config = dict(
    horizontal_flip=True,
    targets=['finding'],
    mlp_ratio=4,
    fused_qkv=True,
    parallel_block=False,
    beta1=0.9,
    batch_size=96,
    epochs=28.3,
    weight_decay=0.2,
)
Rows from block 2 of a small image classifier, named by matrix and row number. Rows with one number belong to one neuron. Each number is 128 + 32 x the weight over its row's rms, rounded and kept within 0 to 255. All counts start at 0. Numbers have three digits each.
Before each neuron's rows are labels from the 100 images, of 14976, where the neuron reaches its highest value: "colour at peak" is the nearest of a few named colours to the mean colour under the peak; "top examples" is what is common among them. Only what is clearly more common there than usual is listed. The data: retinal OCT scans (Kermany 2017).
# fc1: MLP up (model.blocks.2.mlp.fc1.weight, 768x192), inputs 0-63
# fc2: MLP down (model.blocks.2.mlp.fc2.weight, 192x768, transposed), outputs 0-63

colour at peak: grey
top examples: finding: choroidal neovascularization; finding: diabetic macular edema
fc1.468:168075104183087141168115146110128151132086156105162103104117151097108191099148169059164108144140175150118127129158088159063174138183135129078094140176119130142099158142046158132123086132159093
fc2.468:126148109146111123152084121121169193108170115125170133112110133152166075108142079158123179106106096118132149098153149050131132082115143108179161069099139171122174148140161137124151185143123108

colour at peak: grey
top examples: finding: diabetic macular edema
fc1.60:128118112120108069144160103126106090108109136048154177165161103161116122099131165142141137100107161091127122121119062096130125100094103110104066085134127133166102084152092146115077137135169183
fc2.60:104069149173086141154130103117161188120158166131193107126125177125134143138132122211188168153146087158137105089172156146117132097193166130185114121098079120080135100103119099121090127157158100

colour at peak: grey
top examples: finding: diabetic macular edema
fc1.406:189150090140062180136124174148137102161095160136148109157109136134169149083138184111106110139127151150116127135118088168058198137113156135049091114108110174148119137126099139127119081134116063
fc2.406:090171116163161086088061078048087148125180135127115142140137159149080162079090057196112225117141154168115128126153131084094105174141149106162182109076146162063186132107113134135101198165113110

colour at peak: grey
top examples: finding: diabetic macular edema
fc1.575:175101108107147081145078166162151141055099143058172123096088145107161147114182168086124158089073129150153154091139148109129177149186134178084113136165120135119140108163069088137186151134118112
fc2.575:132148138111093102044087130106176089158166166167104115154074202126179085131083143180083126143102152127173163116182121103120126083108138127162115104072158160156122143097154069139075102095087116

colour at peak: white
top examples: finding: choroidal neovascularization
fc1.318:177083121107109147125105130165168181164149131059164153097164128081089091137186174050150143090152114179092120140115089155101135101104073103140126098148116076104097116107158173110090076152130135
fc2.318:088191123082136137098060103109144143131195137144119128073116100134153123121162103169145194096142057055123142092159135117081104136109123110157129134090171130144154111130134131164132170117118111

colour at peak: grey
top examples: finding: diabetic macular edema
fc1.282:096126107081117091102140116109141063068146129104126174106161128112145130099166089092150133145088156091130117119166124105113150129142093211130086104154150115125062101102119172146085121097133148
fc2.282:075121113099142096104103111116168170146176106173159091208142099123152091172104129148112163148115102112153170101116160085088112131076120094150146069118172139066165125073175121129177164149113168

colour at peak: white
top examples: finding: diabetic macular edema
fc1.333:170100106141121147141164171102102106054101089133115190125133116104107061132134126096166174078164104095162138086153152167097087112138121144163106136125142131092107155167174125169123168159114124
fc2.333:180162086143096101113183149122162064142134138135126139165099132154137084117130167134115090126036229135110109195154132051144161179075158130086139113096111173169082127100128141194145115110107134

colour at peak: white
top examples: finding: diabetic macular edema
fc1.460:119081087114117138177142111127129085121176139091064141097104113095095186153155168079113135156085089119162135101087132121153115123144084159153108093098137155090085111100118089107089112096081138
fc2.460:118136152138161145112137101093094079147094161085142125061074126137125134144224085124169121141180142121115096119161086151094143126124150103161157178178159155154092049123131115116114129148136159

colour at peak: grey
top examples: finding: diabetic macular edema
fc1.10:133114130107075121085160072158155103133110171075123121165133127060178100086126110063173120104144097101165136139134099116080100113136092118070155170079090179176159151150165176096090087151117144
fc2.10:122153199162152151116140160123148116091141134162119136147109103185139118101159172173105142085140106074156153112153138105168091132140110115116127139073156142081123090097126139150155131128172189

colour at peak: grey
top examples: finding: diabetic macular edema
fc1.293:165074082136095106168125162152090135147113119101110171149129100131092138113100165072135131114081114120159107145179108166155177117140104165091145113147090128148155159156073180108125109121120128
fc2.293:170128133128103139127167149166151173118160144181183120154126148194182094074128105165121120138150134136124111124112151110131172082131144143131085182140167139150125207109111149155066121146140144

colour at peak: white
top examples: finding: choroidal neovascularization
fc1.643:148102105104116137115140120147096129158149103055096124151137160106124157161170092125190173123051129094115115151170151107080116086155143113112136116135088128158168121161152159148134091162170155
fc2.643:123104154152165127091107152073177152129099209118113091092041106124175110135057142186166119078122130079104146066145137076104127068116114078130173139114136191156107087151117092128134154109139109

colour at peak: grey
top examples: finding: diabetic macular edema
fc1.489:141076107087134100162154095126053142171149127064115151100089154121172154132121132081160127109051138093201142089108140136092153132170119135143127109100181115130128089168147128076118108117116153
fc2.489:137189152146121158165165058102096138126160219149172079064152169128133145115199114137149133049180150164090080126157132148108148074133106137172110136122138118092134131165114121118121129091119130

colour at peak: white
top examples: finding: choroidal neovascularization
fc1.738:166137089080134056130110160101090123071109097093150122126112053075084123079171102074137089111134141069148151079108142198174147103134121174153157131112109139124086118165150160111106137070172177
fc2.738:149089072212065142108136153116099192150151131169155123131113160089096100121091126160153103127169153187111118173191175081088156075135106141125137105102114104076133154133098179094127134133135111