python train.py --bias="all" --qk_norm=true --patch_size=[4, 4] --max_steps=14500
Rows from block 4 of a small image classifier, named by matrix and row number. Rows with one number belong to one neuron. Each number is 128 + 32 x the weight over its row's rms, rounded and kept within 0 to 255. All counts start at 0. After the name is the row's rms in percent of the matrix's.
After each neuron's rows are labels from the 100 images, of 14976, where the neuron reaches its highest value: "place" is the part of the image that holds the peak. Only what is clearly more common there than usual is listed. The data: retinal OCT scans (Kermany 2017).
# fc1: MLP up (model.blocks.4.mlp.fc1.weight, 768x192), inputs 64-95
# fc2: MLP down (model.blocks.4.mlp.fc2.weight, 192x768, transposed), outputs 64-95

fc1.727 269 [133 140 121 107 105  64 125 104  76 120 184 101 164 124 115 164 189 103 133  94 179 128 169 111 128 138 149 103 127 132 144 103]
fc2.727 300 [137 149 155 173 141 113  98 168 158  94 121 115 128  99 151 132 101 121 160 202 178 135 145 177 169  56 128 171  84 164 101 118]
place: middle right

fc1.121 030 [ 87 208 142  99 141 122 171 189 109 167  98 119 221  73  92 124 107 105 150  96 106 166 183  93 155 153 130 144 125 100 135 151]
fc2.121 016 [ 96  81 122  98 152 113 129 104 119 153 141  89 135 105 164  70 118 131 107 199 141  74  78 143 146 140 123 174 133  97 126  84]
place: top centre

fc1.39 030 [110  95 118 113 160 115 165 197 143 138 162 150 172  61 164  81 148 145  97 133 152 169 119 102 155 110 137 152 190  85 169  72]
fc2.39 009 [ 93 147 183 176 162 110  88  51 106 109 127 107 106 115  92 123  68  91 133 151 142 139 114 198 173 116 160 108  79 101  91 142]
place: centre; middle right

fc1.329 032 [ 71 129 118 115 101 167 198 151 129 171  67  94 178 108 138 111 130 121 176 102 141 133 179 174 160 120 112 191 170 111 111  72]
fc2.329 011 [168 112  84 135  25 129  88 113 125 122 171 113 113 130 201 153 184 170 126 150 124 130 127  80 131 127 109  94 124 111 195 164]
place: top centre

fc1.347 030 [109 110 163 119 154 151 140 186 155 177 116  59 165 132 130 146 164 106 147 174 196 176 129 157 171 139  85 122 149 149 168 120]
fc2.347 010 [154 171 140  79 147 163 148 178 105 159 163  78 124 102 152 159  39 157 129 119 103  94 153 112 139 150 143 161 113 154 178  50]
place: middle right

fc1.378 226 [115 103 160 174 183  99 181 180 150 120  95 103 185  35 130 154 126 111 143 188 171 189 129 111 122 122 108 212 118 105 104  77]
fc2.378 239 [ 92 148 121  88 145 179 191  74 141 153 113 126  76  72 125 101 128 103 106 100 148 145  68 123 138 129 133 127  79  91  73 142]
place: bottom centre

fc1.443 039 [102 113 140 145 133 123 161 199  77 145  90  96 162 115 153  88 120 134  76 142 145 186 170 144 158 145 110 166 162 134  93  98]
fc2.443 022 [169 154  77 127 158 116 128  88 130 104  99 215 143 183 136 137 145  97 161 152 108  46  96 164 100 127 152  98 145 103 179 113]
place: centre

fc1.254 063 [ 85 155 144 123 145 132 131 138  79 130 152 115 183 119 118 128 175 137 130 205 176 122 206 106 121 115  77 137 175 114 149 113]
fc2.254 041 [120 129 157 135 140 122 146  82  80 160 155 107 197  95  90 143 158  93  71 108 131 130 107 112  97 145 178 157 132  62 205 128]
place: centre

fc1.256 030 [119 150 150 168 101 118 162 164 120 157 107 153 125  84  98 125 151 141  70  97 121  98  82 144 141 112 142 142 198 137 197 130]
fc2.256 011 [140 107 115 150 154 103 188 145 173 130 126 160 127  77 162 135  93 137  95 131 168 142 107  99 149  98 112 154 111  95 102 107]
place: top centre; bottom centre

fc1.287 029 [100 127 161 123 122  97 201 108  88 153  96 103 167 127 171 133 115 102 127 130 120 184 157  86 100  92 163 175  88 142  99 148]
fc2.287 010 [125 181 116 133 109 110 118  70 123  78  77 160 103  58 140 122 173  98 122 130 127 144 136 133 205  56 133 111 115 128  78 150]
place: top left

fc1.186 034 [131 158 172 115  84 105 127 203  85 142  92  74 141 111 144 103 132 105 136 123  98 148 172 137 115 156 136 108 189  78 105  80]
fc2.186 017 [131 182 176 129  89 164 151 126 134  97 141 104 156  99 119 150  97 160  94 140 132  99 100 191 146 115 134 156 106 129 131 123]
place: centre

fc1.393 051 [106 159 153 156 123 120 195 188 164 161 102  86 148  75  88 125 108 124 121 121 145 126 139  72 143 126 101 153 216 188 134  95]
fc2.393 034 [154 129 120 107 130 134 183 127 137 169 152 110 106  38 117 118 105 104  89 114 150 146  95  78 147 121 142 187  83 104  72  77]
place: top centre; bottom centre

fc1.388 029 [105 185 110 164  74 154 180 194 115 129 159 126 155 166  63 117 149 116 149 137 134 151 120 125 109 149 165 121 131 114 187  85]
fc2.388 008 [127 202 119 105  20 177 156 114 102 142 186  55  97 108 122 151 194 128 122 100 150  98 105  74  95 126 135 107 133 112 148 135]
place: top centre

fc1.648 274 [ 93 140 156 180 208 116 137 133 165 106  68 112 170  46  70 131  73  80 120 168 131 149 105 158 146 117 123 249 103  94  76  68]
fc2.648 272 [ 98 139 104 152 140 140 131  85 146 126 154 105  53  80 119 139 126 137 111  97 150 144  82 147 118 127 123 131  81  94 101 181]
place: top right

fc1.86 222 [145  97 119  87 102 124 188 162  90 174  77 112 139 111 179 131 118 132 152 167 120 172  97 109 117  92 131 146 116 161 108 119]
fc2.86 244 [185  99 125 123 107  70 146  89  96 153 172 168 147 151 191 167 178 131 124 139 158 107 166  60  90 111 159  80 158  93 161  98]
place: middle left

fc1.620 028 [166 137 108  86 172  89  98 138 126 172 169  78 152 124 150 138 108 173 138 116 148 173 155  93 101 122  91 152 161  97  80  77]
fc2.620 006 [123 133 119 103 196 119 145 143 178 112 101 166  78  75 156 174 135 163  77 109 167 105 115 116 137 121 113 107 117 125  91  92]
place: top left

fc1.362 030 [115  80  84 155 150  63 161 192  79 160 139 120 127  88 145 106 110  91 168 134 101 202 165  98 149 103 161 107 172 148  78 124]
fc2.362 010 [131 174 138 156 162 147 163  96 126 157 106 197  89 157 154 104 144 202 143  73  99 126 116 124 152  55  85 108 145 177 105  84]
place: top left; top right

fc1.66 147 [116 200 180 147 136  68 173 153 137 137 139 125 132  96 109 119 151  74 147 111 156 118 161  82 154 147 125 141 172 179 143 101]
fc2.66 131 [123 126  97 111 109 112 176 134 123 176 145  98  89  43 139  96 116 104  55 147 131 146  82 103 151 136 132 174  99 129  82 103]
place: top centre

fc1.337 030 [131 137  98 135 183 102 172 167 100 163  87 104 168 106 105 180 162 110 153  94  95 158 129 156 153 110 161 192 120 182 180 140]
fc2.337 010 [ 89 124 133 139  79  60 119 144 184 163 137 120 137  78 145 131 151 160 102 183 132  63 123 121 127  25 100 102 118 134  98 143]
place: top right

fc1.137 031 [114 183 109 103  91 148 116 130 124 115  93  97 174 137 167 141  73  91  94 151  78 111 182 113 117 168 137 120  93 178  97 158]
fc2.137 011 [ 90  77 119 183 102 141  64  81 142 132 135 152 108 168 126 162 119 114 136 133 125  83 143 123  43 106  74 122 145  56 167 172]
place: top centre

fc1.180 029 [152 116 139 141  86 150 185 104 114 133  85 151 166 121 127 170  78 103 155 159 164 169  90 152 108 129  89 110 180 126 150  78]
fc2.180 011 [ 94 114 150 122 145 137 129  90 199 124 167 120 124  82  95 120 167  76 112 114  96 119 145  87 135 101  93 131  80 134 126 134]
place: bottom right; bottom left

fc1.587 229 [182  95 155 114 136 135 158 132  82 134 170 141 130 133 143 106 130 102 110 129 108 122 200 126 187 154 134 125 156 137 133  78]
fc2.587 260 [ 60 153 109 102 101 103 127  68 145 138 115  97  82  63 112 110 110  80 101 167 161 161  19 155 175  91 171 154  62 141  39 123]
place: middle right

fc1.18 049 [ 47 189 124 156  96 155 163 219 134 151 144  59 172  91 116 140 175 164 129 135 172 120 146 107 160 130  85 169 109 145 150  88]
fc2.18 032 [132 173 102 118 133 133 195 131  79 120 126 105 155  67 154 169 132 145  78 158 142 132 137  91 135  30  80 156  92 102 139 126]
place: top left

fc1.743 036 [148 135  70 135 143  92 174 171  72 134 128  30 114 106 153  59 109 120 102  91 134 170 106  99 101 123 128 180 157 152 117 109]
fc2.743 024 [137 171 163 146 137 114 158 133 187 137 112 195 153 116  98 207 114  76 151 124 138 134 135 153 157 107 166 124 148 119 125 121]
place: bottom left

fc1.343 228 [ 69 162 118 128  90 114 138 149 128  98 123  75 133  44 152 156 134 161  98 189 159 163 100 108 129  78 137 179  97 127 122 133]
fc2.343 245 [134 113  94  45 108  99 138 113 161 149 136 155  98 153 166 103 144 107 178 148 138 116 113 137 176 110 178  92 114 174  83 127]
place: centre

fc1.570 259 [ 95 133 124 182 152  98 149 174 162 121 106 130 191  30  94 121 136 124 126 141 197 176 118 100  85 112 103 221 118 101  95  97]
fc2.570 268 [116 140  69  80 107 152 154 107 138 171 187 122  51 115 159 150 142 174 111  90 143 136  85 118 127 138 169  85  98 125 114 168]
place: bottom centre

fc1.560 051 [ 91 149 143  96 128 150 178 149  87 172 154  73 188  99  90  92 128 195  94 114 149 187 110 159 115 159 130 143 120 132 134  76]
fc2.560 038 [150  77 107 148 105 124 133 119 160 103  80 152 169 119 130 181 127 143  86 153 110 119 145  97 149  94 112  75 127  86 107 114]
place: top left

fc1.638 044 [108 157 170 149 122 141 170 208 125 176 126  73 164 119  79 103 147 184 116 155 148 106 161 110 124  98  94 179 134 139 115 100]
fc2.638 028 [117 170 114 169 104  86 160 110  63  85 107 139  97 112 178 152 133 108 118  93 133 174 107  84  58  96 119 143 109 112 122 153]
place: top left

fc1.626 028 [174 109 111 165 129 114 104 123  96  76 131 127 138 149 103  69 185 204  88 157 127 119 127  87 149 177 121 137 120 162  86 141]
fc2.626 009 [110 131 132 116 173 144 116  84 174 129 124 145 119 108 142 176 155 158 165  77 230 136 123 205 152 115 143  78  76 111 143 105]
place: centre

fc1.322 043 [115 153 128  86 140 138 188 175  89 158 165 111 166  88  91 129 104 128 143 133 165 174 131 112 130 101 117 180 222 165 203 122]
fc2.322 032 [ 78 106  81 144 106 112 126  97 155 108 127 108 127  91 151 145 155 153  84 108 130 131  63 103 111  67 106  81  72  82  81 165]
place: bottom centre; top centre

fc1.125 032 [112 105 132 159 100 175 187 173 143 125  88 129 204 162 105 100 144 146 115 134 121 155 175 178 158 137 134 115 158  96 167 119]
fc2.125 015 [106 131 149 139 131  88 134  87 159 130 145 131 173  72 119 123  98 111  73 118 124  83  96 113  98 145 140 138 149  86 115  90]
place: centre

fc1.695 097 [108 113 135 138 152  90 133 155  71 118 114 113 183 127 107 110 104 137 132 144 161 132 154 113 114 167  94 134 124 104 120 124]
fc2.695 085 [ 75 120 120 163 109 119  93 114 150 123 149  91  86 103 142 156 114 104  92 156 162 156 137 159  96  91 111 117  78 155 110 147]
place: top right

fc1.440 030 [125 102 172 132 154 135 110 152  85 177 152 135 193  85 169  76  85  98 145 171 134 189 169 159 102 101  80 163 113 103 163  81]
fc2.440 005 [158 130 143 162  91 115 128  88 137 120 126 193 130  98 161 133 157  96 132 148 127 144 142  85  81  89 103  89 148 106 121  95]
place: top left

fc1.667 220 [159 125 158 163 136  98 116 132 134 163 171 127 213 107 110 147 144 106 162 123 186 201 151 161 113 120 113 137 125 127 152 116]
fc2.667 216 [ 76 189 120 144 164  65 130 104 128  88 104 157 184  70 155 194 126 143 106 128 177 186  83 152 131  63 127 159  97 121  77  87]
place: top centre

fc1.724 266 [137 162 111 150 116 107 137 136 152  75  76 148 103 144 146  90  90 118 167 157 104 119 131 105 163 143  83 121 196 191 134 179]
fc2.724 275 [176 118 120 148 133  83 188 144 153 198 126 201 159 145 164 138  89 117 136 105 122  95 158  88 119 159 151 127 162 133 106 108]
place: middle left

fc1.460 029 [136 150 134 117 143 161 142 156 111 144 134  81 162  98 170  89 177 155 109 174  94 165 128 146 144 142 139 205 103  95 142 173]
fc2.460 010 [113 149 134 186 153 127 103  93 142 137 141 131 104  89 107 159 106 159 119 160 197  65 104 149 112 101 120 170 108  79 190 138]
place: top left; middle left

fc1.112 241 [145 110 127  83 111 122 138 131  84 127 195 111 142 106 115 163 129 106  63 103 121 150 163 125 190 137 140 125 115 143  85  88]
fc2.112 266 [ 84 199 153 103 126 114 100  70 140 100  84 128 134  87 121  95 143  95 172 140 149 150  88 139 159  78 140 142 126 181  89 130]
place: middle right

fc1.700 034 [ 90 156 159  94 148 143 150 183 117 112 125  69 144 149 129  98 134 177  89 121 131 185 184 147 138  97 146 127 133 138 161 125]
fc2.700 016 [134 140 106 114  64 104 146 145 173 173 107 126 121 147  96 142 153 126 128  97 115 126 108 125 169 146 150 129 141 157 141 109]
place: top centre

fc1.541 049 [ 80  93 123 150 181  92 216 124 102 148  72 141 149  83 125 103  99 111 114 198 113 171 120 115 160 138  71 170 125 112  91 116]
fc2.541 029 [114  83  61  58  95 119  93  69 124 168 147 133 108 176 156 122 183  86 152 125 110 151  76 149 137 136 150  72  79 120  94 143]
place: top centre

fc1.355 235 [154  95 117 176 125 111 155 161 142 137 172 103 120 124 157 129  96 103 144 109 150 160 168 110  93 139 107 127 113  83 129 153]
fc2.355 231 [110  96  89 165 118 110 169 147 162 148  86  64 114  85 136  96  86 109  58 146 117 122 110 178 141 157  97 192  94 113  98 128]
place: middle right; bottom right

fc1.278 282 [150 109 103 211  73 114 123 146 180 101 115 128 150 155 100 100 134 102 184 130 150 113 131 184  99 126 103 136 148 146 140 135]
fc2.278 286 [153 106 188 110 125 115 139 157 109 111 136 132 152 112 172 170 121 123 172 140 179 169 176 110  82  74 132 136 116 122 134  90]
place: top left

fc1.331 034 [156 111  77 101  87  95 189 137 114 101 107 129 127 124  89 126 170 118 141 157 146 175  99 112 105 128 141 172 133 154 184  73]
fc2.331 014 [135 140 118 109  98 137 181 131 151 113 182 124  83  98  98 140 135 107 112  92 133 138  75 119  95 156 142 163  77  35 122 167]
place: middle right; centre

fc1.110 035 [ 99 131  92  84 122  71 145 164 102 109 147  88 172 104 156 100 155 168 123  99 135  98 145 170 171 107  68 111 163 109 115  97]
fc2.110 016 [ 92 180 134 125 148 143 153  86  90 161 130 136  80 113 159 116 173 139 143 205 169 108 140 153 164 132 130 141 116 158 136 132]
place: bottom centre; top centre

fc1.259 284 [148 121  95 108  74 132 138 110 139 105 109 176 129 151 155  97 142 177 121 156 135  86 163 178 171 123 123 118  96 150 112 110]
fc2.259 281 [150  86 127 126 161 135 100 146 160 127 135 118 120 143 127 120  77  77 129  60  81 139 111  88  96 123 156 134  91 125 130 144]
place: centre

fc1.538 028 [ 67 123 117 163 126 105 141 136 122 150  77 161 133  93  88 168 130 164 150 143 137 100 116 103  92  92  92 199 171 182 172 122]
fc2.538 008 [147 108 145 168 127 120 154 131 196 121 104 154 145  98 130 134 110  78 143 108 136 131 135 150 174 111 162 113 146  54 107 150]
place: top centre

fc1.310 028 [ 70 174 161  78 127 164 122 190 144  95 111  80 162 132 142 129 136 166 148 163 136 149 159  82 160 175 147 121 153 109 173 145]
fc2.310 008 [153 168 153 164 205  70 140  76 111 182 106 134  92  68 164 134 149  97  64 139 129 158  80 121 195 146 163 155 129 104 107  89]
place: bottom centre

fc1.68 031 [ 78 144 140  97  93  73 153 137  76 117 108 113 179 167 148  87 171 118  71 103 104 164  90 162 123  92  85 154 194 123 112 163]
fc2.68 013 [ 90 156 136 117 115 128 109 112  63 128 121  86 128  49 140  85 129 145  90 118 136 126 158 159 148  99 109 102  60 133  68 117]
place: centre

fc1.239 253 [ 93 122  90 169  96  75 129 143 144 151 143 118 213  49 119 139 154 108 118 135 199 187 108  80  89 114 111 162 112 127  99 145]
fc2.239 274 [139 127  53  72  96  84 167 134  95 188 188 148 111 134 197 178 167 162 114 127 146 143 107  86 169 147 197  85 129 142 110 149]
place: bottom centre; bottom left

fc1.309 029 [148 185 102 141 122 126 160 134  94 114 164 125 170 139  87  79 144 123 122 128 125 124 172 146 113 160 108 180 164 126 132 101]
fc2.309 008 [ 96 162  88 136 124  82  97 111  57  65 108 148 143 133 122 140 106 117 113 100 171 117  92 129 129 107 108 179  88 120  84 119]
place: middle right; centre

fc1.505 029 [114  89 117 143 162 167 193 119 123 108 153 116 175 104  90  85 128 170 101 136 138 144  86 154 136 118  81 160 144 193 112 173]
fc2.505 010 [102 117 172 104 124 154 172 111 107 222 120 127 151  43 177 111  48 168 120 131 163 118  92 139 156  91 100 112 111 140 132 131]
place: bottom centre

fc1.108 031 [ 98 152 156 153 127 104 154 129 118 108 165 172 181 108 120 103 175 125 126 141 131 178 168  84 106 113 145 130 152 165 156 108]
fc2.108 013 [ 84 160 146 137 118 141 167 112 151 108 117  76 155  83  98 153 119 106 104 145 134 102  98 148 140  92  98 170 129  84 159  95]
place: top centre

fc1.335 278 [153 204 136 133 102 108 111 129 117  86 156 137 149 119 170 164 175 169 166 165 199 172 133 140  99  90  91 128 125 141 189 155]
fc2.335 279 [122 168 121 134 163 149  82  52 155 126 100 146 126 104  76 101 140  93 128 126 103  98 100 211 140 146 122 173 126 152 114 101]
place: middle right; middle left

fc1.436 039 [ 73 186 190  86 134  81 159 177 118 122 138 145 174 106 140 158 105 129 113  97 140 135 116  76 111 154 103 167 107 113  91 111]
fc2.436 022 [103 121 165 199 119 102 120  91 135  67 171 120 139  78 134 141 148 128 151 173 145 165 159 169 115  86 106 185  46 112 103  83]
place: top right

fc1.606 245 [ 91 170 168 123  97 130 196 166 134 163 154 101 121  62 122 147 126 137 103  87 148 147 156 104 110 152 149 149 139 169 118 109]
fc2.606 249 [110 139 111 116 112 161 209 153 139  90 117 101 129  83 102  63 148 120 129  91 156  99 144 120 115 172 146 172 145  95 128 109]
place: bottom centre

fc1.610 033 [113 123 167 144  87 141 153 142 156 160 164 147 172  82 127 116 164 177 162 100 138 195 121 160 139 142 106 137 142 112  96  99]
fc2.610 013 [149 174 141 118 111 134 184 158 119 118 108 130 216 113  91 151 104  84 112  77 136  98 150 110 115 141 153 149 166 117 161 119]
place: middle right

fc1.117 033 [155 107 187 152 107  85 126 145 144 125 129  65 179 152 132 102 157 139 107 169 108 129 111 131 152 124 123 137 111 140 169 149]
fc2.117 016 [153 144 166 145 161 143 122 164 168 116 138 148 115 136 102 190  86  75 124 116 101 151 106 168 172 161 200 146 163  39 114 102]
place: bottom right

fc1.229 032 [103 125  89 127 154 139 184 194  62 138 119 155 175  58 145 170 165 120 164 157 133 138 152 136 124 117 124 150 147 171 150 124]
fc2.229 012 [167  95 135 117 153 152 114 134 163 168 208 131  61 121 136 144 174 137 127 161 156  85 127 122 111  90 120  92 149 142 170  68]
place: top right

fc1.723 139 [ 94 140 109 128 148  80 148 157 125 131 146  82 141  87 120 100 161 144 125 163 155 119 145 129 187 195 126 132 134 163 143  96]
fc2.723 130 [112 218 161 172 107  70  90 125  84 103 135  87 143  78 137 174 131  77 123 141 185 167 137 141 128  67 155 143  88 115 115  97]
place: middle right

fc1.27 029 [112 139 135 164 160 125 153 173  72  81  91 150 160  88  90  87 157 150 141 126 164 103 103 155 100 179 107 159 160 141 167 138]
fc2.27 005 [130 152 137  89  99  87 117 154 131 110 127 123 139  33 174 147 136 109 105 167 180 157  87 103 150 109  93 167  64 129  59  67]
place: middle right

fc1.437 029 [ 76 128 163  76 104  87 118 201 107 111  85 131 189 149 127  93 123 117  84 141 104 150 147 140 117 109 145 119 107 116  97 128]
fc2.437 010 [132 107 124 117 139 106 198 134 126 130  89 191 119 108 192 103 139  98 124 113  86 141 160 123  67 106 145 109 183 107 153 113]
place: centre

fc1.150 034 [ 79 106 163 165 155 127 155 196 155 167 140 113 212 121  78  92  96 178 164 129 155  98 111 111 146 132 106 160 175 120 151  81]
fc2.150 015 [131  94 119 179 161  80  67  74 128 131 162 168 103 149 175 151 133 109 110 154 164 109 117 182 150 126 128  84  96 102  96 110]
place: top left

fc1.637 030 [ 81  87 165  79 133 111 160 165 164 161  91 112 196 134 126 121 162 166 161 185 139 152 126 172  96 188 146 190 171 170 178 144]
fc2.637 008 [121 181 158 139  85 100  69  54 140  72 122  89 124  91  99 119 129 133 143 124  87 137 178 137  89 117  92 164  62 182 132 131]
place: top left

fc1.491 034 [101 188 142 109  88  98 199 124 110 118 131 136 101 115  98 109 148 151  91 166 164 143 127 156 118 186  87 133 119 146 112 128]
fc2.491 016 [143 110 156  94 117 122 176 127 111 152 121 148  83  48 139  89 109 110 113 165 129 113  99 109 178 121 150 147  95 134  63  58]
place: bottom centre

fc1.168 028 [167 131 132 135 171  96 205 110 113 126 140 126 111  97  77 148 173 172 119 153 137  84  89  80 147 181  66 134 143 109 140  92]
fc2.168 009 [122  96  82 100 113 128 114 113 167 103  96 177 115 140 108  98 156  74 113 112 111  95 173 166 151  92 163  85 119 156 120  98]
place: bottom centre

fc1.693 031 [ 84  89 107 132 124 116 192 172 124 180 158 157 169  79  78 156 127 158 164 113 162 142  96  95 169  99  64 190 127 179 149 144]
fc2.693 015 [102 179 131  77 143 140  87 123 143 175 136 124  90 121 107 135 131 167 110 105 134 134 115 154 165 128 166  84  83 153 122 117]
place: top centre

fc1.76 032 [157 178 134 135 107 108 155 177  86 148 156  84 173 100 114 112 148 124 100 192 143 126 168 145  82 182 123 118 190 117 100  83]
fc2.76 013 [138 154  59 101 121 140 124  70 108 156 126 167 110 140 190 143 103 128  65 112 160 113  88 150 126 157 140  73 113 111 103 133]
place: centre

fc1.600 039 [136  76 107 149  82 133 165 154  72  98 162 137 139 115 107 157 124 158 150 205 138 113 104 113 137 162 106 144 126  70 148 135]
fc2.600 024 [127 124 126 111 199 160 150 150 161 117 115  51 179  74 119 130 134 142  86 149  97  87 189 194 124 109  59 186 140 182 176  54]
place: top left

fc1.88 030 [134 122 135 124 127  78 148 142 127 176 109  72 131 134 165  90 148 104 134 129 120 126  83 153 127 135  93 118 103 150 161  74]
fc2.88 013 [123 147 120 107  88  87 194 129 143 123 137 112 104  54 127 119 141  99  98 124 152 131  84 141 177 112 141 153 124 152  95  86]
place: bottom centre

fc1.90 030 [165 165 160 146 164 128 169 176 109 168 117  63 118  64 148  95 143 103 107  91 163 110 134 122  91 108 114 160 179 152 117 106]
fc2.90 007 [188 134 111 156 154 152 164 126 150 172 127 123 135 138 136 110  82  81 131 144  90 156 151 145 145 155 118 151 167 134 172 128]
place: bottom centre

fc1.85 173 [142 108 152 119 154 122 164 154 108 101 130 103 129 117  99  97 133 142 115  79 155 125 190  80  83 158  83 146 184 126 184 108]
fc2.85 180 [120 150  77 151  86  61 154 155 164 173 149 115 105 106 168 128 118  92 113 149 151 113 114 111 138 141 165 147 110 144  73 126]
place: middle right

fc1.166 037 [131 165 160 137  97  96 201 190  67 110 121 157 156 155 134 132 186 155 139 121 111 172 123  97 178 191  63 125 171 114 180 139]
fc2.166 015 [116 173 188 147 185 106 151  86 124 168  89 159 179  64 102  82  84  63 131 191 137 114 117 105 175  33 144 173 144 149  97  90]
place: bottom centre

fc1.375 030 [ 99 180  92 137 172 108 171 117 129 125 110  84 125 129 171 129  67 195 176  96 175 124 145  97 175 151  94 109 136 125 190  78]
fc2.375 006 [ 99 151 139 155 139  93 123  94 100 125 154 142 116  74 143 170 133 102 114 125 220 184  87 146 152  73 140 123 111 111 101 109]
place: middle right

fc1.611 031 [148 124 124 158 141 121 160 208  90 167 165  82 188 145 124 102 143 152 114 148 147 172 136 155 117 174 150 138 172 170  84 107]
fc2.611 011 [109 118 116 189 136  92  84 112 142 118 143  90 104  96 126 135 142 102 117 119 221 165 107 141 123  44 135 108  98 139  65 114]
place: centre

fc1.629 040 [138  95 188  92 109 123 139 155  79 166 144 153 198 132 101 121 154 158  99 151 162 109 146 114 171 125 112 154 155  92 180 153]
fc2.629 023 [141 189 109 132 118 158 127  92 141 131 173 122 119 123  66 137 129  71 100  66 157 111 105 155  88  77 132 158 120 132 115 140]
place: centre

fc1.563 252 [137 114  92 130  52 166 134 129  66 143 173 113 115 130 113  59 105 119  89  97 127 116 147 131 160 161 134 119 136 161 122 146]
fc2.563 278 [ 53 165  96 127 117 132 136 108 150 135 110 101 114  75 155 122  97 153  69 133 151 175  54 172 153 100 121 128  60 149  44 148]
place: middle right

fc1.273 045 [130 153 147 131 134 127 150 159 102 149 120 128 182  84  93 123 159 137 105 103  95 139 176 157 141 174 115 124 198 129 190 123]
fc2.273 035 [115 113 102 153 168  63 125 116 181 123  98 204 125 134 145 123  99  78 119  80 117  96  82 137 165 123 191 131 123 143 100 127]
place: middle right; centre

fc1.742 028 [ 79 123 114 172  93 114 162 176 135  83  88 113 161 101 127 137 129 177 111 129 105 151  92 141 133 171 131  79 193 108 179 103]
fc2.742 013 [161 155  97 101 112 188 132 121 126 182 165 164 111 127 167 137 169  96 137 141 102 123 119 147  94  89 110  78 121 144 140 136]
place: bottom centre; bottom right